config.yaml
arch: "conformer"
model: "CTC audio transcriber"
dataset: "read English sentences (LibriTTS-R)"
train_examples: 15625
gain_aug_db: 6
n_mels: 40
hop_length: 160
input: "log_mel"
spec_augment: true
win_length: 512
tokenizer: "char"
vocab_size: 32
norm: "rmsnorm"
hidden_act: "gelu"
mlp_ratio: 4
head_dim: 48
fused_qkv: false
qk_norm: false
inner_norm: false
moe: "top_k"
kv_group_size: 2
num_experts: 16
moe_every: 1
expert_mlp_ratio: 0.5
experts_per_token: 2
shared_expert: false
subsampling: 2
layers: 12
width: 128
positions: "learned"
kernel_size: 31
residual_init: "scaled_by_depth"
optimizer: "soap"
beta2: 0.95
learning_rate: 0.003
beta1: 0.9
shampoo_beta: 0.95
eps: 1e-08
precondition_frequency: 20
max_precond_dim: 1536
one_sided: false
adamw_lr_other_params: 0.00073
cautious_weight_decay: true
max_steps: 3100
batch_size: 64
epochs: 12.7
lr_schedule: "step"
warmup_steps: 150
weight_decay: 0.2
adamw_weight_decay_other_params: 0
Rows from block 6 of a small CTC audio transcriber, named by matrix and row number. Rows with one number belong to one neuron. Each number is 200 + 20 x the weight over its row's rms, rounded and kept within 0 to 999. All counts start at 0.
After each neuron's rows are labels from the 100 clips, of 14976, where the neuron reaches its highest value: "loudest band" is the band of the loudest frequency at the time of the peak. Only what is clearly more common there than usual is listed. The data: read English sentences (LibriTTS-R). In brackets: how many of the 100.
# fc1: first MLP up (model.blocks.6.ff1.fc1.weight, 512x128), inputs 0-63
# fc2: first MLP down (model.blocks.6.ff1.fc2.weight, 128x512, transposed), outputs 0-63

fc1.51,206,252,166,239,194,182,196,196,211,200,217,186,201,210,238,246,183,194,210,187,193,194,204,207,211,215,207,172,218,191,224,200,178,202,211,229,200,163,199,221,167,183,192,179,183,209,214,204,195,174,196,214,223,186,182,249,196,213,217,230,221,203,186,162
fc2.51,207,212,189,186,208,193,198,223,210,206,175,203,194,178,175,170,168,188,199,196,164,200,198,208,223,225,175,192,186,192,206,233,228,178,185,193,178,184,215,207,194,178,187,215,208,194,213,172,252,188,195,185,219,192,195,207,223,181,184,175,207,182,215,185
loudest band: 4000 to 8000 Hz (41)

fc1.244,230,183,220,202,223,180,186,208,187,179,216,202,216,215,204,167,177,193,179,201,165,182,195,211,179,192,211,178,204,188,242,194,148,245,218,182,206,167,229,209,165,176,202,204,191,185,205,156,183,212,213,210,197,218,199,211,193,182,205,212,204,200,192,177
fc2.244,201,207,232,182,176,198,211,222,209,200,206,206,182,208,194,192,213,222,220,182,244,201,213,198,184,208,182,198,196,203,188,226,157,210,231,215,152,227,226,208,205,183,183,217,188,210,228,186,172,200,184,216,198,222,198,172,161,207,219,182,213,181,235,202
loudest band: 2000 to 4000 Hz (81)

fc1.140,199,186,201,196,214,188,226,214,207,199,194,202,231,164,224,204,207,229,189,219,160,190,198,207,204,213,227,186,203,159,202,171,179,216,240,160,182,237,201,198,177,187,180,195,166,217,179,207,205,225,218,217,225,216,203,217,196,197,196,199,210,187,221,181
fc2.140,196,224,219,211,167,213,183,224,180,200,207,186,195,179,186,165,242,188,203,183,199,217,197,195,166,201,186,185,155,176,209,196,214,238,194,206,200,235,207,197,193,206,175,185,159,186,214,217,209,210,170,182,212,187,207,218,171,176,201,198,150,189,224,184
loudest band: 500 to 1000 Hz (27)

fc1.176,203,224,216,209,208,210,191,157,203,196,173,185,221,196,195,210,213,190,184,194,202,210,223,215,158,184,181,210,190,256,190,224,171,208,185,202,210,199,196,158,187,202,205,163,204,186,203,183,225,174,219,215,210,191,192,212,199,210,180,223,185,193,207,203
fc2.176,187,208,179,203,189,225,192,202,175,213,214,174,237,185,216,196,179,187,225,202,179,201,195,189,157,210,189,174,224,200,171,203,218,202,179,191,204,166,184,242,220,216,205,196,215,183,176,218,209,238,187,193,204,180,190,216,190,184,219,170,225,179,200,185
loudest band: 4000 to 8000 Hz (80)

fc1.428,193,220,209,213,241,191,225,222,215,182,196,219,232,191,195,194,213,220,207,189,236,215,197,209,214,223,208,227,245,194,206,240,187,188,211,177,188,204,210,181,189,207,185,223,200,187,204,170,195,188,215,192,212,204,202,209,203,181,216,212,185,184,198,209
fc2.428,197,205,222,164,153,192,225,206,195,176,236,201,191,195,193,220,203,199,204,183,167,208,176,186,187,215,184,205,240,221,222,197,194,176,207,215,203,224,173,218,177,165,191,210,183,229,198,189,195,218,181,205,198,242,228,184,205,214,209,187,164,172,185,191
loudest band: 500 to 1000 Hz (36)

fc1.85,237,198,236,173,202,166,198,206,201,192,207,205,206,199,241,190,228,206,183,204,157,201,208,233,191,235,170,233,182,212,174,183,208,195,224,214,182,218,225,193,214,220,183,196,225,188,191,224,190,189,201,194,197,215,226,191,221,231,177,198,204,214,169,206
fc2.85,212,181,185,209,242,211,172,220,234,213,205,237,220,193,202,213,180,186,213,226,182,192,180,231,215,187,211,215,171,208,193,184,199,223,206,217,190,177,215,204,227,201,193,193,234,221,199,182,187,226,192,200,239,197,200,214,209,197,179,222,220,213,182,200
loudest band: 4000 to 8000 Hz (38)

fc1.243,192,189,212,215,190,153,203,204,189,159,211,164,177,197,221,168,205,197,190,202,183,186,209,238,171,198,220,218,198,184,199,208,179,203,191,180,225,171,186,180,199,210,194,219,210,193,183,182,183,186,177,202,195,201,182,234,168,214,225,203,164,209,202,182
fc2.243,212,163,201,172,246,239,194,211,264,191,155,174,179,170,201,168,173,170,208,178,165,150,194,206,214,161,212,193,197,171,209,219,202,186,173,188,201,162,214,221,195,210,188,207,192,205,205,198,199,232,213,178,214,213,194,187,185,219,204,208,198,201,200,194
loudest band: 1000 to 2000 Hz (36)

fc1.35,188,202,189,205,200,217,239,181,201,222,171,193,195,189,202,201,202,140,186,213,183,206,233,175,212,200,168,205,196,225,219,201,163,192,208,185,214,177,202,187,204,233,224,185,218,186,198,223,193,224,225,188,179,177,189,182,190,198,188,220,181,175,182,184
fc2.35,201,183,188,207,198,181,180,195,194,209,229,188,180,186,190,174,207,201,187,163,207,182,210,202,214,183,199,213,209,225,212,182,179,193,195,215,197,238,167,191,230,173,202,182,193,189,200,215,197,135,195,227,236,208,210,166,257,172,175,214,197,221,208,198
loudest band: 250 to 500 Hz (31)

fc1.14,189,215,226,196,194,204,143,194,215,198,234,184,211,187,154,187,212,163,202,198,230,203,233,207,232,165,208,220,175,201,246,197,187,185,165,212,228,211,169,210,210,200,219,235,164,203,199,192,184,191,190,188,197,198,185,223,202,200,197,192,192,217,187,255
fc2.14,195,179,203,260,207,223,211,217,200,195,178,191,186,196,197,205,222,234,200,228,178,215,208,191,183,191,177,206,153,211,181,213,192,199,177,162,197,247,197,155,241,202,175,173,200,192,174,204,225,198,194,193,220,212,192,212,200,207,224,199,209,230,185,208
loudest band: 4000 to 8000 Hz (36)

fc1.393,199,231,218,204,234,199,210,209,170,200,212,212,177,175,182,190,184,164,183,203,213,203,212,227,204,167,219,202,194,232,201,188,243,199,197,218,180,177,206,214,186,202,185,177,218,194,211,199,210,213,189,212,178,217,185,172,183,177,223,210,205,165,209,191
fc2.393,185,210,218,185,206,177,192,175,189,193,217,179,197,164,211,166,212,206,221,219,222,176,230,215,196,202,189,197,212,249,187,212,211,175,185,199,201,219,182,204,188,182,211,205,181,205,219,201,216,198,212,180,198,216,194,187,225,198,187,189,195,199,207,194
loudest band: 250 to 500 Hz (31)

fc1.172,215,198,220,201,208,187,180,228,152,205,206,204,180,191,194,221,203,183,198,197,178,255,223,176,183,193,174,216,183,189,205,193,204,194,185,192,206,202,192,204,191,199,188,205,225,203,221,203,173,157,223,196,173,211,191,246,211,215,208,208,192,219,226,209
fc2.172,155,212,181,178,219,195,202,190,168,256,239,190,205,215,218,209,235,214,186,201,226,221,179,215,213,191,191,210,180,239,226,170,167,222,222,207,176,247,175,181,206,208,156,184,207,205,210,205,221,186,209,196,200,200,232,227,181,192,205,216,239,213,209,209
loudest band: 2000 to 4000 Hz (41)

fc1.320,178,189,211,196,173,204,176,185,178,220,152,199,188,233,200,198,199,203,175,225,189,189,187,225,212,191,208,177,197,226,218,238,194,161,198,193,236,211,193,226,218,210,175,236,176,178,177,209,227,220,202,191,176,195,158,211,143,206,209,188,203,214,166,204
fc2.320,208,199,220,199,171,189,178,237,229,189,201,172,205,213,210,205,217,190,183,196,182,180,213,163,191,188,205,251,227,236,198,197,214,161,177,208,218,196,194,224,230,181,208,214,212,223,179,187,193,173,222,175,190,217,195,192,179,197,192,191,197,153,198,183
loudest band: 250 to 500 Hz (36)

fc1.164,236,216,180,171,185,205,247,176,217,183,211,229,226,194,190,212,192,201,201,165,194,215,211,212,208,211,203,179,216,204,214,197,203,232,182,209,201,216,207,220,193,223,182,173,216,187,187,210,191,182,209,212,217,182,197,197,208,220,203,206,205,165,188,178
fc2.164,215,168,230,169,237,194,188,213,221,224,176,189,182,213,209,214,195,180,188,188,162,210,199,174,189,194,185,250,194,171,212,154,153,251,189,197,205,168,179,187,193,201,194,194,203,185,199,212,206,205,169,159,206,196,240,176,209,187,180,191,172,208,222,192
loudest band: 4000 to 8000 Hz (27)

fc1.33,214,177,242,185,202,222,221,209,214,156,245,155,171,219,210,207,231,212,228,196,201,229,168,215,189,224,194,186,208,199,200,213,180,195,181,217,199,239,212,195,184,175,232,229,194,190,215,198,202,190,221,198,185,189,214,200,215,215,207,193,207,200,192,188
fc2.33,200,199,183,184,242,201,185,225,205,200,202,217,203,211,205,193,161,186,220,137,187,193,197,183,199,181,211,189,185,217,217,193,200,178,175,222,220,185,201,204,215,199,180,206,195,192,245,203,207,211,189,168,193,240,212,195,204,192,195,199,214,235,155,194
loudest band: 500 to 1000 Hz (28)

fc1.346,177,201,181,199,179,225,220,230,196,170,206,186,192,164,207,214,185,209,190,195,201,200,192,227,206,216,185,178,189,208,198,218,206,250,205,200,211,197,222,210,171,207,209,167,193,215,186,212,180,217,215,200,197,203,218,221,192,209,207,219,217,180,245,198
fc2.346,213,190,204,179,225,217,186,179,204,200,208,221,205,224,175,176,159,224,210,231,230,201,209,207,191,201,199,183,199,207,193,211,170,174,215,238,209,233,199,228,197,204,189,208,196,197,192,211,200,222,194,209,173,172,204,216,228,202,204,236,197,212,207,198
loudest band: 4000 to 8000 Hz (63)

fc1.195,205,201,207,204,166,223,202,155,182,234,166,206,227,221,204,164,185,178,219,208,171,200,237,199,169,167,231,175,213,226,236,202,203,221,184,211,203,178,193,212,182,222,211,169,187,184,223,176,198,203,180,195,232,210,185,200,200,212,171,181,213,226,209,194
fc2.195,207,216,161,224,224,213,177,235,208,223,196,179,240,187,177,185,171,205,233,185,199,206,203,182,198,217,195,220,159,201,170,245,192,217,177,228,225,204,178,201,243,219,176,198,196,211,225,227,217,194,207,180,208,185,228,208,195,201,215,214,219,210,177,168
loudest band: 4000 to 8000 Hz (51)

fc1.166,195,192,201,176,213,201,202,232,196,232,213,177,206,187,227,206,227,203,193,188,179,236,202,198,195,200,205,205,175,205,183,189,233,189,210,180,184,218,187,210,180,245,187,209,208,195,223,168,211,176,204,230,231,210,219,244,190,192,216,195,220,172,179,219
fc2.166,241,209,218,193,181,187,232,214,158,212,195,206,228,246,202,198,197,205,210,211,194,181,194,198,218,182,216,218,209,189,172,197,199,181,202,200,175,193,198,197,205,201,184,127,182,206,175,169,210,208,209,190,197,173,205,175,185,187,180,186,181,199,248,191
loudest band: 2000 to 4000 Hz (50); 4000 to 8000 Hz (29)

fc1.221,221,178,201,195,191,167,215,252,189,197,236,207,215,188,224,257,221,204,210,160,185,197,236,196,184,184,200,175,214,187,176,206,220,232,194,195,178,209,211,202,219,218,177,190,217,170,190,168,194,205,198,192,203,213,227,210,205,223,206,198,184,227,209,172
fc2.221,192,194,206,213,203,195,219,180,203,185,222,195,189,182,207,209,207,224,200,193,210,200,178,197,193,192,192,187,213,191,240,207,226,203,208,196,206,196,240,204,211,182,218,199,206,220,187,156,169,197,183,211,211,242,147,173,198,211,187,186,196,212,169,185
loudest band: 2000 to 4000 Hz (42)

fc1.308,219,203,208,227,200,202,191,188,201,218,216,216,210,202,219,205,231,173,223,206,194,206,212,199,159,213,204,209,180,232,198,213,223,193,217,200,212,184,216,184,190,211,219,205,182,230,206,187,178,187,197,222,203,201,206,221,202,181,216,225,201,211,211,200
fc2.308,197,224,192,192,188,242,157,198,181,213,170,191,218,183,203,201,205,188,197,188,178,214,205,230,190,210,222,225,188,211,201,210,189,180,221,203,182,206,190,191,205,198,247,181,173,222,196,188,231,195,184,220,236,206,201,185,195,205,217,193,189,176,193,208
loudest band: 500 to 1000 Hz (31); 1000 to 2000 Hz (30)

fc1.168,161,172,208,192,208,168,212,219,179,188,180,183,189,203,203,153,242,197,170,185,192,182,219,229,239,215,205,188,221,225,236,186,204,195,166,211,208,216,172,182,213,210,193,193,199,191,215,196,208,176,191,209,217,192,183,186,219,217,178,239,209,201,192,211
fc2.168,206,199,168,197,181,180,203,203,205,207,211,176,179,208,215,198,211,165,182,175,200,202,192,195,182,190,193,223,203,213,222,203,188,194,150,207,204,194,190,201,181,188,215,174,219,197,202,266,184,197,199,188,161,162,159,191,221,234,195,206,198,189,192,231
loudest band: 2000 to 4000 Hz (26); 4000 to 8000 Hz (25)

fc1.441,168,210,185,217,206,185,197,200,183,185,196,185,210,181,242,186,171,193,204,231,180,190,171,188,215,249,209,159,211,167,199,214,197,211,225,209,187,205,213,214,164,201,210,192,222,190,188,214,149,200,189,217,210,190,233,210,211,226,212,188,201,235,177,179
fc2.441,195,205,166,234,240,195,195,190,169,191,157,214,162,191,192,218,162,177,204,202,197,223,205,212,205,233,183,159,197,189,210,231,184,219,166,235,175,186,234,208,183,206,184,202,196,190,211,209,158,221,213,222,215,208,205,216,205,222,215,211,210,198,191,198
loudest band: 4000 to 8000 Hz (50)

fc1.332,204,210,199,201,226,213,195,182,176,208,170,194,229,215,198,196,194,226,174,195,177,211,198,203,197,215,223,197,166,216,146,190,200,221,206,200,185,186,197,226,227,189,207,205,243,205,224,150,208,195,228,196,188,168,191,187,213,188,189,199,188,176,187,202
fc2.332,185,212,194,202,204,197,216,208,205,215,199,205,197,214,196,204,208,197,190,187,222,202,202,193,195,228,203,165,172,237,156,166,190,190,237,216,231,225,226,196,213,218,193,218,194,199,162,208,194,234,184,213,177,225,202,203,198,204,188,188,184,186,235,187
loudest band: 4000 to 8000 Hz (37)

fc1.380,222,208,181,202,226,187,216,191,198,231,197,167,208,200,223,244,219,193,213,206,190,180,156,232,175,197,188,193,211,202,207,211,213,232,195,211,181,182,228,214,217,207,188,208,184,218,225,212,173,209,216,180,126,222,173,204,181,204,180,226,205,208,199,219
fc2.380,224,207,197,222,188,199,191,228,209,201,181,218,204,197,152,193,211,238,176,229,164,181,201,252,243,178,218,221,214,227,197,201,200,182,213,205,217,221,201,192,203,223,212,190,189,220,198,210,214,231,211,200,222,205,236,214,232,203,241,214,191,236,171,165
loudest band: 500 to 1000 Hz (27)

fc1.282,179,193,200,175,257,231,254,206,195,216,173,179,202,176,174,191,213,196,198,188,208,191,189,229,212,230,216,231,197,210,176,186,185,215,181,185,210,190,188,203,186,189,166,159,200,183,189,187,178,199,239,171,220,196,185,252,202,208,191,179,222,210,185,175
fc2.282,194,191,182,174,209,253,182,198,179,181,211,191,217,188,164,210,194,219,201,200,178,226,192,204,209,202,152,195,208,212,215,234,180,202,181,179,183,203,132,207,221,208,192,180,210,192,188,155,196,191,203,218,199,174,186,205,229,217,214,179,192,237,212,217
loudest band: 4000 to 8000 Hz (74)

fc1.343,182,190,208,185,179,194,230,213,208,221,147,199,199,195,215,222,215,190,198,201,195,232,215,206,184,215,209,199,177,206,189,210,174,186,177,226,167,201,196,182,237,179,209,202,204,200,226,230,205,175,251,179,168,222,202,236,240,190,187,206,189,229,210,206
fc2.343,221,211,201,236,200,180,203,230,180,173,211,221,193,190,219,199,230,206,232,227,233,194,205,164,223,202,214,207,221,172,201,187,175,194,243,198,195,211,190,169,200,196,230,181,202,261,176,201,189,248,203,184,192,207,191,209,215,222,206,172,201,216,182,201
loudest band: 500 to 1000 Hz (40)

fc1.455,195,213,225,204,146,156,205,213,216,181,196,209,213,185,225,188,207,176,190,197,207,190,206,207,211,215,208,219,203,243,181,230,174,206,227,162,208,200,221,218,208,197,199,223,218,187,187,155,208,188,174,227,198,205,216,199,200,239,165,199,206,206,184,193
fc2.455,258,202,232,190,185,205,178,220,188,203,171,212,191,212,207,195,197,213,228,190,215,199,190,186,177,175,216,177,173,199,177,180,193,214,229,179,189,222,225,197,182,214,171,212,181,181,227,153,193,209,224,191,162,196,226,152,188,201,208,205,178,179,184,210
loudest band: 2000 to 4000 Hz (90)

fc1.108,156,230,204,203,202,208,232,183,214,150,210,191,215,212,239,220,208,195,187,183,214,239,200,182,234,196,201,180,216,204,210,210,204,212,229,200,205,184,162,243,194,210,190,179,239,202,174,141,177,233,211,210,162,186,212,190,198,189,179,186,200,190,226,218
fc2.108,167,207,213,174,210,176,198,191,201,243,215,188,212,218,202,207,233,198,183,190,189,187,219,192,211,187,196,179,216,223,176,192,216,201,180,192,229,213,192,213,182,186,228,191,177,189,210,205,171,210,190,192,169,195,242,235,232,229,169,193,214,235,205,214
loudest band: 500 to 1000 Hz (35)

fc1.18,215,229,218,188,173,226,196,216,205,157,171,168,171,201,171,197,219,163,239,212,186,204,201,230,227,240,176,170,188,206,191,199,208,234,196,184,179,207,192,202,201,183,198,160,206,183,191,152,189,199,167,204,200,213,206,214,174,188,176,196,209,239,185,227
fc2.18,212,204,232,192,216,194,165,212,202,171,225,153,212,184,192,194,188,183,215,237,187,210,206,213,206,245,165,232,187,199,212,207,176,199,216,193,214,224,204,192,204,202,148,218,227,163,228,191,163,202,185,201,194,242,187,181,197,216,232,197,204,175,222,174
loudest band: 4000 to 8000 Hz (60)

fc1.101,200,208,212,193,196,208,202,210,198,227,189,193,215,244,211,230,198,181,181,161,210,200,209,206,194,167,202,182,237,201,212,209,196,182,163,246,167,198,217,170,180,198,174,198,223,186,204,195,169,162,190,239,205,189,196,231,208,209,230,188,224,185,232,189
fc2.101,165,216,207,234,187,199,202,195,195,194,195,226,242,193,188,235,219,208,210,214,202,193,171,167,217,203,216,214,180,210,194,164,175,211,198,203,215,199,182,202,186,190,209,174,200,225,183,188,177,214,208,244,218,206,221,217,225,203,229,190,240,224,195,210
loudest band: 1000 to 2000 Hz (32)

fc1.97,226,225,194,227,225,213,219,193,214,221,167,220,221,161,219,207,222,202,182,199,189,173,186,192,177,218,197,193,168,199,235,216,219,204,183,170,150,211,178,201,203,240,194,180,175,213,172,189,200,206,203,211,200,183,210,200,186,236,218,236,188,194,227,180
fc2.97,194,220,275,196,188,166,171,227,235,192,190,201,203,232,210,212,193,180,195,223,200,219,204,212,208,219,193,212,210,211,171,194,223,248,195,241,217,204,206,213,199,170,145,200,196,183,212,177,184,217,256,223,208,201,196,194,231,178,197,215,222,210,181,204
loudest band: 500 to 1000 Hz (37)

fc1.460,210,197,253,188,193,209,177,165,196,178,229,229,215,229,198,170,200,192,202,214,204,206,189,177,202,174,194,178,182,220,230,197,219,215,210,176,202,173,213,197,196,206,196,194,228,223,179,199,173,236,237,209,209,186,154,206,185,217,202,195,228,184,201,231
fc2.460,179,165,177,183,208,203,254,193,200,188,218,196,200,231,208,194,198,190,191,179,189,191,219,192,186,239,192,214,195,190,200,225,199,212,191,211,171,184,223,203,225,199,231,199,207,215,186,195,200,213,188,180,168,204,210,186,164,196,191,185,165,194,167,165
loudest band: 2000 to 4000 Hz (54)

fc1.12,205,199,202,197,194,187,165,184,208,228,198,179,203,199,231,160,198,195,217,178,208,216,202,202,197,174,182,186,180,239,163,181,228,215,195,234,192,179,189,203,184,202,211,247,156,192,209,213,252,181,192,215,201,205,236,201,165,178,195,193,204,201,187,204
fc2.12,161,175,208,249,186,234,215,247,211,184,177,212,206,178,188,227,249,223,234,214,192,211,198,154,219,250,230,221,193,230,180,198,180,202,250,201,192,181,193,198,190,205,188,199,217,184,206,197,198,202,207,187,206,210,183,173,194,216,200,212,195,206,207,213
loudest band: 1000 to 2000 Hz (28)

fc1.96,232,196,216,197,235,168,206,214,240,212,167,227,191,207,198,232,179,190,222,195,223,218,200,247,174,174,180,216,199,186,211,180,189,179,198,205,186,213,195,220,248,173,204,196,165,211,205,186,196,202,209,200,200,206,194,196,207,170,224,221,196,191,183,184
fc2.96,202,232,201,193,171,187,219,224,200,200,226,218,225,219,190,185,175,191,223,214,207,200,217,190,184,206,179,228,221,192,226,170,188,185,186,200,228,185,209,210,217,186,249,221,195,184,179,225,170,201,215,201,217,184,181,211,244,212,220,197,223,201,204,195
loudest band: 4000 to 8000 Hz (34)

fc1.192,245,218,191,201,204,183,188,189,155,171,157,203,177,221,187,183,216,182,202,213,176,231,192,215,226,206,203,236,185,206,198,193,202,216,186,202,196,193,198,189,202,205,202,187,183,193,185,191,204,218,185,215,196,178,189,157,205,194,234,195,198,181,255,237
fc2.192,188,210,209,152,213,210,196,202,196,177,188,198,169,196,189,209,172,210,221,239,183,191,222,189,220,197,192,172,200,202,222,213,231,214,201,197,182,191,166,224,169,228,191,201,183,187,180,197,212,203,203,160,216,227,184,176,185,176,166,207,172,192,211,198
loudest band: 4000 to 8000 Hz (66)

fc1.115,232,235,182,202,219,211,211,185,200,213,232,226,217,205,200,185,234,189,200,217,238,210,185,216,195,220,222,221,217,215,206,163,180,210,205,193,199,159,240,197,186,201,179,201,184,202,181,197,206,207,195,211,169,208,175,241,250,194,219,220,200,168,218,224
fc2.115,184,212,189,219,195,193,218,196,178,233,185,216,171,188,185,178,221,204,180,189,190,217,212,220,224,196,214,172,179,221,190,197,220,196,182,216,190,202,185,188,195,170,252,233,241,190,232,234,186,201,183,199,221,201,166,206,224,203,175,217,196,221,197,212
loudest band: 500 to 1000 Hz (30)

fc1.274,189,188,213,150,218,203,200,241,221,221,233,215,187,194,254,184,177,206,178,195,187,218,198,212,224,169,198,195,172,208,187,184,202,184,212,208,206,228,183,209,208,202,207,208,174,226,187,194,214,215,191,202,176,181,225,197,207,197,226,195,186,171,170,163
fc2.274,166,176,176,193,191,202,222,213,188,211,221,176,208,177,197,180,171,182,171,209,203,203,201,181,211,234,193,195,213,199,188,209,209,248,182,170,198,171,237,223,193,203,201,185,182,211,208,179,216,191,201,186,204,200,156,197,180,192,209,168,216,171,200,216
loudest band: 2000 to 4000 Hz (70)

fc1.105,185,246,224,209,187,206,199,215,185,185,192,164,246,186,214,183,195,167,183,208,207,214,212,228,219,196,185,200,210,192,181,206,187,222,184,213,236,241,202,137,195,191,209,184,208,197,211,176,165,168,196,194,217,189,202,205,155,200,207,198,217,198,199,199
fc2.105,189,216,215,204,222,192,165,226,192,201,211,181,194,225,190,212,227,150,185,201,182,200,217,251,197,203,214,200,164,208,192,220,215,165,158,218,180,170,176,211,187,196,149,210,215,202,185,177,179,220,194,200,203,203,196,192,238,191,198,187,212,210,209,239
loudest band: 1000 to 2000 Hz (34)

fc1.189,205,188,217,171,203,183,196,182,206,233,221,149,176,188,171,198,173,188,194,190,188,217,194,209,169,203,222,246,205,227,216,233,182,223,194,218,180,191,200,201,205,184,181,179,218,169,225,194,191,236,246,199,198,211,193,194,207,238,211,183,207,217,193,175
fc2.189,198,189,182,194,204,215,176,205,186,208,182,208,215,207,212,234,186,188,228,200,232,201,196,179,198,192,152,190,170,185,207,169,230,215,199,180,256,194,175,204,216,196,188,217,212,199,183,198,182,205,160,177,214,211,184,193,222,228,220,179,184,205,203,184
loudest band: 4000 to 8000 Hz (60)

fc1.165,247,183,165,205,217,191,196,216,183,160,203,187,198,193,220,235,184,205,198,203,194,202,214,196,225,230,222,221,188,192,190,219,186,237,208,230,206,199,219,208,206,218,214,168,189,227,179,217,201,226,177,167,192,209,196,195,214,208,237,233,229,191,214,172
fc2.165,185,184,159,155,210,211,197,191,190,209,204,237,217,177,199,178,179,240,174,205,178,180,216,195,191,199,235,203,222,190,205,217,200,222,213,228,230,243,155,218,213,227,195,190,195,213,210,180,201,228,209,238,215,218,185,208,207,223,180,210,220,200,191,209
loudest band: 4000 to 8000 Hz (25)

fc1.409,222,182,203,223,209,165,186,213,154,188,207,178,158,175,225,182,237,230,209,182,195,171,205,183,202,212,172,195,200,196,209,197,166,229,181,176,210,210,232,192,183,207,218,198,185,217,211,212,142,212,183,218,208,168,214,224,209,214,190,195,222,219,179,204
fc2.409,172,199,214,189,203,218,182,165,183,182,230,210,165,176,199,195,212,203,201,176,174,187,195,165,219,216,205,189,219,227,236,225,168,198,223,228,198,185,212,218,194,201,172,220,201,238,167,184,213,204,225,225,185,225,186,217,223,226,204,226,190,228,186,190
loudest band: 2000 to 4000 Hz (70); 4000 to 8000 Hz (28)

fc1.419,249,193,169,201,219,191,201,191,190,204,232,206,225,183,201,205,205,177,190,199,209,241,173,206,184,212,206,179,194,193,186,161,230,178,215,200,167,175,224,194,210,206,197,216,203,160,212,181,197,235,221,223,227,238,200,214,211,208,222,228,216,226,192,197
fc2.419,210,188,213,212,174,218,199,192,197,219,208,198,176,197,172,180,200,200,215,243,207,185,223,162,137,216,218,191,177,196,196,206,190,222,205,196,216,199,192,190,183,185,231,209,216,219,220,221,208,192,185,224,203,207,198,141,207,172,184,181,225,189,206,188
loudest band: 500 to 1000 Hz (39); 250 to 500 Hz (35)

fc1.350,239,187,217,224,214,226,234,204,177,237,232,185,198,162,218,164,208,189,182,176,155,252,188,193,220,217,193,207,194,224,185,208,215,226,230,184,199,190,190,195,161,196,189,190,193,220,237,183,188,189,204,221,203,200,191,236,186,210,197,191,198,184,195,177
fc2.350,188,193,252,178,183,190,205,193,188,206,200,204,200,199,183,208,204,169,217,223,182,177,205,176,250,229,180,206,208,191,231,230,194,205,204,182,194,192,238,223,195,213,222,191,214,194,188,207,188,222,212,204,224,206,226,217,163,214,231,196,196,146,189,165
loudest band: 500 to 1000 Hz (27)

fc1.88,203,197,211,222,217,195,198,218,181,259,206,204,169,200,191,212,225,218,208,187,176,175,210,196,185,196,207,202,208,204,214,177,173,188,196,241,201,163,189,201,183,190,201,193,185,167,211,174,153,202,224,237,183,202,208,221,195,239,221,233,218,229,217,189
fc2.88,209,202,210,201,191,230,224,181,202,177,191,185,194,189,206,204,186,225,170,185,216,208,198,161,178,192,234,204,196,209,200,197,198,186,188,189,189,187,207,185,204,222,213,224,177,174,198,158,228,245,221,223,172,227,187,182,213,228,200,225,209,208,190,173
loudest band: 2000 to 4000 Hz (51)

fc1.481,196,199,177,214,152,203,184,193,204,200,191,228,184,208,200,172,182,180,195,208,234,213,217,176,189,199,205,184,179,179,192,219,199,166,194,188,183,178,190,209,160,179,209,185,173,184,239,190,187,168,210,213,179,225,199,205,216,172,199,164,180,227,217,184
fc2.481,185,187,203,184,198,184,227,242,214,215,176,213,207,183,188,217,208,192,210,198,204,189,192,179,220,223,263,222,184,240,188,192,197,218,209,192,176,208,174,219,200,178,216,153,210,217,175,224,180,203,208,199,178,188,216,175,219,219,211,204,196,176,195,186
loudest band: 500 to 1000 Hz (31)